{"image_size": 64, "crop_scale_min": 1, "targets": ["cell type"], "activation": "gelu", "qk_norm": true, "pooling": "mean", "loss": "cross_entropy", "beta1": 0.85, "batch_size": 128}
Rows from block 5 of a small image classifier, named by matrix and row number. Rows with one number belong to one neuron. Each number is 128 + 32 x the weight over its row's rms, rounded and kept within 0 to 255. All counts start at 0. Numbers have three digits each. After the name is the row's rms in percent of the matrix's.
After each neuron's rows are labels from the 100 images, of 14976, where the neuron reaches its highest value: "top examples" is what is common among them. Only what is clearly more common there than usual is listed. The data: microscope photos of single blood and bone marrow cells.
# fc1: MLP up (model.blocks.5.mlp.fc1.weight, 576x192), inputs 0-63
# fc2: MLP down (model.blocks.5.mlp.fc2.weight, 192x576, transposed), outputs 0-63

fc1.413 101:137104135097129086144134145136148114104116162155123142098122081137164141083181108107082112142099169195107120151151085124082147099151112142183116145099148069024122090078197109120143079116147110
fc2.413 114:116139093126139133134115132096124097113097093137087133140152161173140143146092142164121170155157102161161125117106138152000120151141175134150133141133122132111128132136156143116255143197150148
top examples: cell type: proerythroblast

fc1.347 132:156125110155139175113147136141090120111125156189141114085116134110117105078073127138153132120130127137164160105158130111123102173178207164078150141109159167134118099147125138115149196141098139
fc2.347 149:170109164139139131084119068129145133130150195152116149134102140111157145133174171109119148095105056076129076152146125107115116136128141098111107082164124126131113141126147114096154144110060134
top examples: cell type: artefact

fc1.439 081:147178099138105166178163127117161143052100156169114159098161057118138162146091153169152181165129215161149128100119112139094131109148141119188118086152130129112139176135174143111125140153165150
fc2.439 055:127127067118123131095110141153210135112153126092143115171078130099108075156134143144083120113128224097124142153124086166143120161079177162106117097149141086134097139135109118161134112073108110
top examples: cell type: erythroblast; cell type: plasma cell

fc1.21 114:132145157110078120176083197120140116108136146177142158081176116159095153101113084166110086143153162151084108164135106183096177113099165129193149184135163118176172142125131144126136105160091112
fc2.21 108:077096123155118105087047091121071122107135102156140057126114138185148114114138144173113148111161178154137150110140154097114169118149099129074110051134054140099103154125086148038161052141127183
top examples: cell type: promyelocyte

fc1.357 108:081185150118061133147151149085099126132139118141119188130156116146097185125099071157103152139186145117111154150154163187115204106120188164138130122103152124102108151118121126167144096123114148
fc2.357 102:118131080140097100125141144086061156162125126096134133108059135172076100159162113171131119116148099098163179168092207146148148122128046168099150095113060139141111161102087124067133073082167116
top examples: cell type: blast

fc1.171 082:181115106175088137150077137119167107145159116169123175122132077135168125121143175143063082152137140186147137165154151100127116088114170147200149070110138119137097126117174146152129080148140141
fc2.171 068:114166133148131111133141100129103138144190125102090113179116118123121153093143115156145137128143175058137109156163149109161123149143109094152111152128147107085120130146103103173094166106166138
top examples: cell type: band neutrophil; cell type: promyelocyte

fc1.176 104:115095103131106140198194133151111109118107127135063094099173103144143176101168087113123080175133183168106127125115104129087171067123170113166101124097148119104075094098127158206120067114161102
fc2.176 115:150155067151097134103144131103161169096134140125143116125139129161107108164060150150137139157134112141096153129086105108005132156144212151098134146140195141140117099165133180171211156173116125
top examples: cell type: lymphocyte; cell type: blast

fc1.170 098:185115097135036171130124122130146098103129167135100150091128120162151098110111184134089144141135227157125142166110109109098182098103149154147167154173121131089105121096137120152133106116127096
fc2.170 073:089127163111111135117109117099121117127162134161083189159169105066134156139124085068144077086096118102110080151155118170140129100074167163115135073141115121053134181076102137172122086108106104
top examples: cell type: plasma cell

fc1.267 115:135116123115125139127132116107108121079167093106126126139191077116141132139140126190087141094110227127136114156096103137101171073130186098185145094122138097126098086109169158150140103090166144
fc2.267 139:108162177151161140078091138159121141096132195177115129079039137104137103081134148120162122114114120079131137163126098111161135129179158156088064073096154137138113107159127104134119144089076172
top examples: cell type: eosinophil; smear: peripheral blood

fc1.497 112:157171132181136194151114112146107122107123145176140088033155117119139093076097117187120122117113177136145176149151125123126185114126204120107088106156182142141149107167130126131143160143119112
fc2.497 118:114128107124136144135149100127150149122173161127119156173066120113140167169160134142130103137133053072117104102110103106107102189109159085103091101100103122106064147091116125113159132096112140
top examples: cell type: artefact

fc1.460 129:077137133140124149145060140184039073074139130170133119054166090218138128090151122166123072112145174117151154160158112129111171091106222101166106134130166135098166160127138130142157126148126184
fc2.460 160:134087118141153163127125098115131118126152165168112129115079153130148165092183146105106097176101075104129092103169139090131141166107130117122151101143098125092055109084147116087164123101108151
top examples: cell type: artefact

fc1.419 112:149151081172130189171174112150157085114151121158061152056127105109141177104106128114087097164115134140172154119149128107105113104102128128175122057135160100160098119106118127139160150108117170
fc2.419 123:139156138093134098140142196108160194103133146109203093122099123132062099170077124158146159111089137105111167175095092121102106161141153077104126138120159095193117084140097078140114139120087077
top examples: cell type: blast

fc1.403 096:132163150127127193156171194107191114107148088136130152125165101102180141126123126135104105157120159150095162155147145106113146124151172170171157104148224110091102084123141139188105086155149107
fc2.403 090:121159090138112159114104150098100138216165111066101137151137082101163159154098158110129131130119154095157143079095123121186125125172106133151157140130138108151140138154127129214068174063143074
top examples: smear: peripheral blood; cell type: myeloblast; cell type: segmented neutrophil

fc1.528 099:187161134116105135100101130114108154054143174143130131116127088143147126134100137141089105159108212165118092103110145153107137150143159127138125135111175126074122071103173173173144117092151125
fc2.528 079:132162141158129140110110181144108154109078100110146130120110122061154072086068133095146132108111204160116162079078103123119126101124125136115142069100138141116126129101130108103118122137104127
top examples: cell type: segmented neutrophil

fc1.38 101:124135128120137100173069120113115095126135129120134142099147105151159151074180170111107078130170193161131085129112109106130105104127120128189128109098110128069112071082177140135129097115120168
fc2.38 099:159125125113137145135069102110126120109082099168100107124141171129170147128104137178082147092133117137185132127114088148062146169101138143119141144143129130119094140142096123067250113202143160
top examples: smear: peripheral blood; cell type: monocyte; cell type: myelocyte

fc1.327 094:161184143135135146158191160089174124126106168161099171134147101127140130109102106127136205150132144159129149147104082133108142137167117186169151076088110131115155101129147132110170110142133146
fc2.327 077:139134115161177184141121131154077131143086153174156127089093159099160139131143112127109130168120046103152118141130160106124100127108148103142108063166155121150141160117134088074187179178103119
top examples: cell type: blast

fc1.60 128:169079146149158162129115117122159050136113169123066105123114102078132127032137140111114098074110134153153102183113096085118132119134133143130096093129155110107127153086161114137146088076097096
fc2.60 134:050176114144126149128087150152105114102107103169136094088151111138160121104097096191105115136160122114137141107113095185066122148136215116145085190105154146117107129132153120153209136187105166
top examples: smear: peripheral blood; cell type: basophil

fc1.216 109:105129147147144168165137120161075074059101107154127117077178055109162136100165086117109091074108174136133103183149107066145150083110212106106082086096171119125118078111144110147120119093138170
fc2.216 089:129148086163090090122073081100188144112220141156120123128182097121116073161100207157077119086154159116104110118158139113107144161125174108089144034118142116147153092096083115128198150145147199
top examples: cell type: eosinophil

fc1.544 036:072073118113133119147139136153102097123169120039177134109140140157092101091086164131118173143150145144091091098139090118150145126091129103129180147053164120163148161096174169126148090090170138
fc2.544 033:154099099104140121136090116175151137114093169157133076174133103127103144130107121124151143157116116177099138120194206090170098095112089161088086079125117165086145166181158120166126105180130137
top examples: cell type: monocyte

fc1.283 088:145118136139160123098104106135158128148182238142122179123110120141143148136130149119093096148146150143121087148104080107147141114177170178127108090110182125083119095113137181176138115128125132
fc2.283 057:126119082084103141128137109152152194118135149120181100157057131116097095119120137125137116126111133067122159115140114178085084168126121130111080184128109062142124178153114119095079141144116144
top examples: cell type: lymphocyte

fc1.236 094:132136136102048176200110157109107132160101163116139224108096145100125178072094123158090101161078156170113130133103112155109142098126135135173146149126119098127071087140194147126115093107137104
fc2.236 089:109084106155175170178161127165114091176097108068118117118119135096121142153146078093132118143137083143175111157128142168116110150104084136125124117151078114117137178139098130127122131147170103
top examples: cell type: promyelocyte

fc1.520 111:124152082156068186093097115110126124093183121102099151134145096142149164138143152110092063160125163117124136198122165113097162140086174089171157148123147112080093139059141131184131170078174130
fc2.520 110:091099126143166109116116079170036133110118130104075118129096144120129120096154084145206136073140088123185116088127119117125151121092142096059074101119139187103077164148095104106179096147105151
top examples: cell type: lymphocyte

fc1.209 089:154150133129048130128101143129156144128130150182148186088139122167100111158157138172059131100095142166106155207181126130150152109149132156154161080047147097121071070124172116166091069094119180
fc2.209 078:147121070105153052119116110078147106115140148150148107176186150067089144165131093126131119100141135077117075129131097104082141172101132066123123135133103120137162139098113109124148182144161179
top examples: cell type: band neutrophil

fc1.515 092:144193103153099159176139145113092141110151139136107163076152095093125133135084142153072175146092188189128170114085078153104159128156124098165106097129140090112152141140163160111148145183162162
fc2.515 083:142163106151162135127126129126133169187147143095122168145150106102194158135103133068087083111155136133127092078133140093125112170138152108151135076124169140090123155093165120235160163141120140
top examples: cell type: erythroblast

fc1.398 093:170131077107116150118075116116169141112130127101100097135154149154180100115172164141106118148126177166154141196147120062109141128156141152157160067175083091048107117069175117102167061116171158
fc2.398 084:092149128091103109126068146155111151076159172123112137163121135108098162128116129215121146078139174116153094145092082161096145186134213130086082120099127118138128170167091108109168063173093188
top examples: cell type: erythroblast

fc1.418 090:156131175099043136148117161099158089119106142108144181143172150137117134150148118141068155142067145142120100159170122161023181164104131132188169137102160110085119106092141118139127020110141128
fc2.418 086:119101085134195141126191143143144136175105157056123097130087115113138187164117211096173112154121087179173117111105172105133071115160121118135141122104095134131104097126148158155139209110172080
top examples: cell type: proerythroblast

fc1.272 109:184112186129137101139131132135130121106112152163147082151094143148162070099162154148133142093148138175130147100159112121114109140147125120120125053105146167108123029102125160110121108117135129
fc2.272 115:094126105122064147166110122147098091155094160162090150099220063041104143123123122152156089111100119155177078150131189110106106086143160149124144086120152110104107193119090071120154091140110089
top examples: cell type: segmented neutrophil

fc1.47 087:156164128160095171110161108104126158114130202179134181077128100122119180116105127118115139154127138114096133099097140183094170098158196122099088153111168112108031148076163099172151153135098131
fc2.47 062:160123134127162110079124095118125250093148113120073187191092142117139075161139142160171153094161141074126161137096121140118153139168111169077126159098124151092120131108135095150161114149130153
top examples: cell type: eosinophil

fc1.516 082:181166089168152179141153124114122117123148182147125191040123077100128131107111132140110111138099156148116141133075112148123133063155141122173106156149143116086067156096172143144083151101141133
fc2.516 066:141046146100154091112110061114195174112136113057076134223158132159143150152146111098189216098136210144142126101174136121136117173094109105085195215117111081146134040111063119137120130117129105
top examples: cell type: myelocyte

fc1.394 097:134130129129123119184108124113169089097128143147114147101162056151119169066168153088111071168156188152122114131155151080076134070130157107179123061106165118079085108091145138151113128121142110
fc2.394 091:118131105095147079088118121138146182070108130122160054170102139184114089164103133140181128111135144155108148153080111133052153165130212120079092187144144116152121100160130153118192158176127132
top examples: cell type: lymphocyte

fc1.442 095:142171104154067183148157134111123119128130132162106180099162145082141154148101140150049182151108171143139165189096136152084170120104160135151088121151123102106129142119135120118172138178172172
fc2.442 075:150206084153122110107114147088116193180137120079149184170115129150124153155098151127126062118188130136155127123054116089131117109109096106156066079114127093114107191094186058194150162110155109
top examples: cell type: plasma cell

fc1.361 093:128114102101091145179119122156152119102138192147094160115156152098149106078170147159087085174074171182130110177127083137086139087129172150180125099062153109097114091116201114122179113112131149
fc2.361 086:133134069147165191143166151140175137126055112076158094113154123125148136163056156120148147129115144187142180143073111104051102158174166148125143156123133106153141122134168150156156210164145093
top examples: cell type: proerythroblast

fc1.48 081:139144147152098137104137170117205127097133128147182120133100111136161161130124169139062121167108194122073148179107092132065151135172160094195126123144169104120137058109191145149152153123141128
fc2.48 065:130160093163133152119113155114131174100126099109108116130135117064141118126063155114129158080114218143163169084070083163121121129136141183110117143107107113112141172149115099131105129107123120
top examples: cell type: proerythroblast

fc1.500 095:100151147135112181169171134115096095117119108188147140114161116158115140093140130118127120154119193156137151160154172098071175113148210126179140105106187110132108139074157116134168116141112160
fc2.500 086:116112110070134087127176156133110169131129192182166088121076141118063131103142150126220065142100097096097127144109149119160104129168091099111128102108105154149124122119084123073129088125094122
top examples: cell type: lymphocyte

fc1.317 111:115140158143128168144113177132101102060120099148158101120168084078208100126164113170071090185122152106101136147143128170100170130128232153189119132166175128085125077104187195174136100159156157
fc2.317 126:075157110146164120109131142128070176175150099074111126139117069104146179152065111142173105122123139179170143092076085079131089128129150140103112114092137110078079153166143072182100195080125096
top examples: smear: peripheral blood; cell type: segmented neutrophil

fc1.227 090:161132128135090138126152105101210091088100111169096179099175142115183098100130157121103150078075195147116137128131089123141152102151126163220204145126099155094149095098159147120136078125149106
fc2.227 054:044143099143105116050094121112130165060101204079135100153111122067146081119137135184184111058125166082157135139114134107160171135136175234058049108095106114168113100144119123125116083085136170
top examples: smear: peripheral blood; cell type: eosinophil

fc1.174 083:121113150141126129155097147128120099096074145153153163090111109133145164073093135155136086161126209166133135168129110129055117111134149135216154112144142105127077105072200116115130107177130099
fc2.174 063:094095082145148137097114121168113134144131125126187105193144159144139145135128096140122120168153169089090122126157132152106146167154128124104142230173131118160101109129081116129153120135090127
top examples: cell type: promyelocyte

fc1.35 123:110133142179147151168163147167064140155121125170120091086113116151127110111108064134108112148157156162156154143131119116098170112145175122110081077148184171130114157142087166128147130157125141
fc2.35 134:118121126085084115132114055131129154091149170178140115147108130170137139135129173134140112101112049069114082087148144113085115135134171056124156128121116110108104115111140067099180109174076186
top examples: cell type: artefact

fc1.41 108:105152138181125147090083108155133155101167076116130121092159098145182126135145137149064131099130197124143156195091045102152162080159151166144081096129110090104139160145187138163109139108145153
fc2.41 105:121098155096145098150126108161193187128111184126145103111076165150118125082148136103195171135135062174126120074191121127127145098169101110107142131158147173118099141127128101097140106188102116
top examples: cell type: artefact

fc1.291 124:165192124128135132098177116115071097148107170092062147113134109124105091083079131123154165071086148160153173170108122075109130078133110160102080135125117069101180145135136090147161125136141119
fc2.291 137:186118209107178143143159147173139106189137152105128110162105196131109111109119101119136181127116105064130117113193171149142084132128128099131155159171172131180142124170093074170103141106034104
top examples: cell type: blast

fc1.562 108:134177113179141129123119120133080156077134118115150095116126088138164117090093108135126118103121147151091156102098146074090149076136153096123092095085132124106097130114140147133146153175129140
fc2.562 104:145139138115172098078097113117185194097150124109124121159079188166124114153181142110099155135177128103105116097162142160144130166113102173092124121133102171101140101110140183120157121135153169
top examples: cell type: myelocyte

fc1.235 068:206110098110141135140164109174192144097104136134109114033177068124175116083144142180162160129092133188141128085127119171115107089149133122145148121134156094097152180153170134119095112175104102
fc2.235 053:074200147174127112130118126093118165093139066105147168106076177125087101093174097070189122096085104129137185138111162112154150132109102157131083115077119125086113138136164105106124096143170138
top examples: cell type: artefact

fc1.475 077:173129111178178150121131137139086122066159128110117138147141072163141112127097123165124131054176145154108179095179148115179094099157158108158090084109134151120097150126108103171149149086198134
fc2.475 047:154142155096083075098095087109115091161112141072117153180170182087140076144106106170144122105125204079125132103150140139115141120097139143072128123130083119135156119159068112096109105131141078
top examples: smear: peripheral blood; cell type: erythroblast

fc1.369 097:123115080137126099169124142123122094095105104104128093111142117158115165141208110121093043162136136162129117255153117089125170108101105140127097143168130149138157146136120156119155109100182122
fc2.369 097:147161113078133082123138097114161158088149140138156086159224143105088134175075121164136175099101134123082100101128091155118132133164141117111128158116155127172168132165084142130176152189119173
top examples: cell type: erythroblast

fc1.339 095:114132109130087142182132123112139139092143121170102089122133102211134169108151150132115125182155176174137156146123160090117161088134162084184129114121096154087130081105174170126136108131159115
fc2.339 085:170114162118128094090143074111122122043138114201123112121188141123151097100126142107202146061157163113097134134122093098101162122142156115102114122101087113122109102141102120077204056165102172
top examples: cell type: plasma cell

fc1.92 153:205155132168141122155154163110106161133143216146151160120112119123087113146100104153077167162143164132116152158094120133121115148136136166112105085115209146119143132142140167135116144129139148
fc2.92 207:164136172157173194133138163164130166132109156142168109143051124094135085087115197099137153140156119078164155101110139090126071164199130153093119074125169181129141148111126116164105164134058119
top examples: cell type: blast

fc1.81 113:102149111131139112091077097124169103072126113136124070070148099098156070132155168157130142057121176168142147152115057125121149137135150190118088108083095091112172114131134141105131111123165200
fc2.81 115:121151156078156073080101119118083188070162173102132117171066156152076128158112178194149202117155140112145114084134147125092090135146168120066119117101166117119089054181139084161176121102149155
top examples: cell type: artefact; cell type: blast

fc1.241 085:158112195157057164157189127105179130126160124164100173107189099121168155117086159112140134085088182156102150152141144140130143109127211133166209129149151101122122134106123153182112086107105090
fc2.241 079:170169168141126140135137141085134117191148157224160119137134160119108115105092135109098120177117165063120160128129121104202156122137112120212149116104130191220167108109168144125116176164107180
top examples: smear: peripheral blood; cell type: myeloblast

fc1.509 135:184111104149111120131138108141134159063195154105155124096123047164147116148153171109135119117135155149092138092096118113147111133143160109109152153148112135084146146093115156141080199103156102
fc2.509 157:190154160073149127105102148150175104117091128105143165148125175138134098132110179104139164129128108101126121093184141142096084111157133165146183138093181172133136088150121116169154143159114154
top examples: cell type: erythroblast

fc1.436 090:202164178115089147178131150109203113118100122138141172105177121152124104131096161120107133136120173142116142182138127120102150137151126161170172104104102109136196108097150140104102079144139121
fc2.436 072:054133062129110134103128113142045199132137164125143106133075126124097177131105077144104091158158126126126151133097157132096117142100109118086079138131120091107069181129130096075117143121146136
top examples: cell type: eosinophil

fc1.557 108:162111055132096140153138129120165128112117122137091143069133088165137150154211140130091097165157172190164151204152127108156147102127116138132138165150088125113132102099125174122144067109187113
fc2.557 120:144198117087103108100141137087128177116119135148136135174183168120100121159028118133150166086115149098096138113111105130083171135120158112122142132098177131196136108130094116159173175173113158
top examples: cell type: erythroblast

fc1.427 128:191123141128123166085170090102090121087178192129139146082146102139163105131081159084150115069123155144105151113142124079142114113146184115108168152110126164085125101075111166145104154061141103
fc2.427 153:153130130090127131138146108110098083098072129126112175146170179124069164137098084114151155102109117129121126128170117157050142143038153119135134135102118124146131147106110089083217140186149163
top examples: smear: peripheral blood; cell type: lymphocyte

fc1.558 090:212168093152105206176129121174143138080122155130072138062161095121177177144136175117109135162140179149125153186161117098105117139128178152159149076127100120087135124098115162140167166094138162
fc2.558 070:158184142077139109093144130089131138099117143076099151157147121074107135183071132189134185086124169118157147136124093153086140173099177139095142139138137102127124113139112103137153115139130111
top examples: cell type: erythroblast

fc1.201 104:101148093137116217159168159156146098059156108155105087058171055096123157149102129111149099153134211150134139173084108150124126137145163131132088072104139145099145114146131167120094140162193152
fc2.201 090:085114110119127109131137078138073123130135107049116149159097149176114153128135114158116150136165128131135148074112155145105152136117114137156117122175098128157127176152136115129164129131144064
top examples: cell type: erythroblast

fc1.444 096:186174125140138163154197128092107140152099163163067188103144132113130125104125141103127187115096173168125185133107122124091151105098160193163162067075143108104117122128159151158145103130125145
fc2.444 092:135118078165154145182119173147105141191102128061168105169107096093095168145164141070110081187131096134108130141096165129096073114153086137135138073160120119127150161125161127135101204113162070
top examples: cell type: promyelocyte

fc1.68 128:101141106128055140118094113094087100111136134112093166135161116134152182126164165130110077152107165138086105100114141129100147136079156100157165156087120112069059077030172120147144143107180138
fc2.68 147:095062151143138130096149061165104101069117084111053104149164128123174122096151087154177174088159129131170103096135097136093161135106186121060080143147122177095113153149069159112185125156109141
top examples: cell type: monocyte

fc1.415 092:163131152136128126134159117166113122053106166156144112063123075132117087127116154137147135113136168174079124125098131100098126126169165115159101138084148121081148070082115161126104149143138160
fc2.415 072:084115120110093138112078073121105123138109160139068144144171126115146150097104147162136125122120168108205102118140105066081123141112195151113129039125135103072066125130116080088241129149139099
top examples: cell type: lymphocyte

fc1.264 086:157117174123066107128118133171125089139105124093149111150109121141126104139129136105107106120083169143052140211149099103064179169118138126135112116166134066141183108140125152132149118107114121
fc2.264 068:103129117150169116101134157164097210107155092090145111107091146153111162164107138146149146138182126124147145101125153123087106157180146150102114168147174127148144176198130120166136123132098109
top examples: cell type: lymphocyte

fc1.359 085:165211102142111112153057158096141089108146145131141162115140104099142127089144164124116109145168175103123120175107145121110150114109123131193123085122125131079166111094151143161172116087114193
fc2.359 063:162168144119180079097124082092154142124121146119124132149136179127134116154157095128139092133105186081122134078125168100067130138051086105115152116118088156113103125134114165100231141171168133
top examples: cell type: monocyte; smear: peripheral blood

fc1.175 089:119215065152129166198152151149123125142082146167096150053127091110109160140102113152081107138120162142163166171091102109106139160119145165127082086112146076128114170142133089099176164149162143
fc2.175 076:121114140137116122089146149108086136165166165119100135159085139122122144128147098107138117162135078077090090148161148117164113190134143103105128171138202162106085096097130082160130202068108116
top examples: cell type: eosinophil

fc1.8 116:105161093149137136135107188102132140159134151150110154086107107130109102073162139152104114146166135173187169175101094123120154137113092199134051119122119157058176179138141137138143063113164170
fc2.8 141:154167161085227102116129155121118134153104165142142119165086187126077144148112133096168149103083081059123108103165167083144101121117083064138156099107157148188116114122124087133191159135126128
top examples: cell type: monocyte

fc1.138 041:095107108132133144116090169156204166131178106050116168127108098108134153169157152141118119136146094153168166112108158114073141155080088090155168152073135139079133155156086133138117130141064127
fc2.138 031:148142123157118185179183125087145164104124110126187140066143178175142137119137104137136130085092075102166137151105119106102099107171138151191185154191096079149115147136143140137162082135109166
top examples: cell type: segmented neutrophil

fc1.536 120:195122157130118074119109109099115124152136159125115163119107109104120159099167146078137138086117164159123089171112089073106160098107101134120110147069121098099104134088145104136104108082115133
fc2.536 133:061137123126120125122123108142107110086077101191099113095174171136168125112115117160155124148165116163158118117128101115041116131117173130142103098134135168102132152155111147109249113255139188
top examples: cell type: myelocyte

fc1.414 092:182144163117103144133132156151103142074129158136107193125161116120136115092128131132090159082085182186165143174141116178070184098107192179138132092093159108094152114139128142155146065111148152
fc2.414 096:127099081160173132134129159130107087165050135003107104124096127120131130117136156108160123153136111199157137121097158111114090144132113166129115091086128148104098126144157144158109181079150078
top examples: cell type: proerythroblast

fc1.390 122:112175116120122163109134176109064130090145111107092155104170090107178161126144065164078107130110200138130153128087164155123116144084199137172097101150144097049111132139177195178130135145172110
fc2.390 149:147113124168217129105109115176152131168132137070120113110068112139134169088143156102126145136128104200150112086186149117164106074148087146119136097172111121113140157207155142161100162080133106
top examples: cell type: proerythroblast; cell type: erythroblast

fc1.44 096:123121133144103208176138086134162095096116165129100153081158044057150149155144121113126091107129187145128102154114042138139130118145126159131111141118111119091136164080145146164075111110095122
fc2.44 099:167111164097113156182122144176192126112062139103141124115122159175136103138138174131094148181107191155148123111217124148090063136166087162187136093158150135143139108144133122108112073164123113
top examples: cell type: lymphocyte

fc1.55 100:174150132126132122117113152128078136144076172102074139096120092129107088083153109153108169058133124142185152195094072076138129122144092139106065114124129103087152145134125111140156095115146145
fc2.55 088:147159140077161148141128143142150114173104158197150100100099175130086114086094119140154142131079097126136109090201174121127088116138136109123190123132177169182055134148124059133170109156082113
top examples: cell type: monocyte

fc1.181 075:158148138138110124170148130125165111080148128151144143102157068078140185141115123140100092100078187121165156179123094104088156122120176146160115074111143119136127128128115126134144109133141127
fc2.181 058:107125131085093083098109131170110113097130172183123117084133099082118096144128196137131105085157240113143107136122158116102109093148149149093055049123133084113126139118117095141127092112148137
top examples: cell type: eosinophil

fc1.243 101:099130112141126109205152125146106105121111123134080146115183079150115180134163068126092114140129168176121119108130111121119163090090162120154094128087151117131073123113132145183090063112128128
fc2.243 101:160144077137115125120152148131156182124114168130148121098132120162130133159068174142130154143151172167087139151121104094045139153144210141104122172091192126111113075135169156177184157151136117
top examples: cell type: blast; cell type: proerythroblast

fc1.452 100:174143120120088173150124124127104078126095161148077164079153098100130109074135149134115135087130216154113112161157149104120166089128185165165165075096147100140129081092148107140137096150137142
fc2.452 069:132115101061083088076157124121073168140101217079114192219135169127143150138130086158178133095104129123146130113125107147104125102020135128065120172140156129089096110149096123170085110137131121
top examples: cell type: eosinophil

fc1.43 041:178158164140163131103076120121104151093151084141145083132161087114107142116156117155155148122163134104031131153141123129145136149157093132101118096171154135092124119115185100113096190191110071
fc2.43 031:132145131129157123192130111094149120134099107162077169105098165176111151124135176147154150120087158102150109111108064136158110165118131133121154079152141154102119198113222143164128201101183136
top examples: cell type: blast

fc1.441 091:151196078102114183207246154058118099094146150142108140133141125115116166117090093091138132109128171171128165135098125132080133143143136144153123048098143095167135128133149129105132120168120159
fc2.441 085:088110053183148142140154102131046177142123146154146100120084095127105180156153117110108081159162092109112129119128167128116147157116152082086110154138150126150130159087115137118110187111134113
top examples: cell type: promyelocyte; cell type: blast

fc1.350 117:123155127104097175151217099080154119112122150152082188098183138102112120152096042131131165105154140141120147117090123178085214131113146166132128115109102154153152157080111132139138096167145135
fc2.350 116:103178081127130126139114160108073186225115170091177147184097174132099163155110115169095094165139058089155145103062143110108134138137067103145110119113055098152076148124168100134105130117124115
top examples: smear: peripheral blood; cell type: basophil

fc1.519 084:158159080137145179163127122106124130065144163159132167106158115176133145146189172128074094180154236159109120158142140118081131090159184117201123109122142139105123121116176172158143105189167161
fc2.519 078:127114140085122148120117136142152131090114129135153095119095122112086101129127133148152162086127204112176152144102088103108161159130204157075073098141126128169107166172080108118093142147103170
top examples: cell type: erythroblast

fc1.193 109:163149117141110163202167152111127135091107121185100106095137115150107136110111077154129147144136167176147175085140120162088140157104161118093119129156150147151110124149069145134153125172126131
fc2.193 127:079138149110105112121143097152102183110127157134131091155106088182140138150122159166147119121152094071133070111104146083074129127156180081114098100111167143127123101107135107138173154178054143
top examples: cell type: segmented neutrophil

fc1.467 124:186164115097071077159059171085118125119118151198149168088122120172075113100105089236100118124144129136092121135139138190122150117118161130147169138087166161150153107129108134113124093127115151
fc2.467 134:123114090172133136131132135131079213068106143126164073125081120162111118141127139137122179134161144141142173147095120113115183114197112116121073114138115124127133153134120143069128106166147138
top examples: cell type: promyelocyte

fc1.468 076:141143127138092141168160111138150135080122181130093192082165089124161126143138179151086124149116222177149113153146112168054098108136182177199117130114157077052128113147139156155136103135160160
fc2.468 055:186120127136168172110114141116148109119089134053132148116129123082127128130084158140195166120107249151140126130130119139123147185107167162127148106095130067131123131105141125114138171140169168
top examples: cell type: proerythroblast; cell type: plasma cell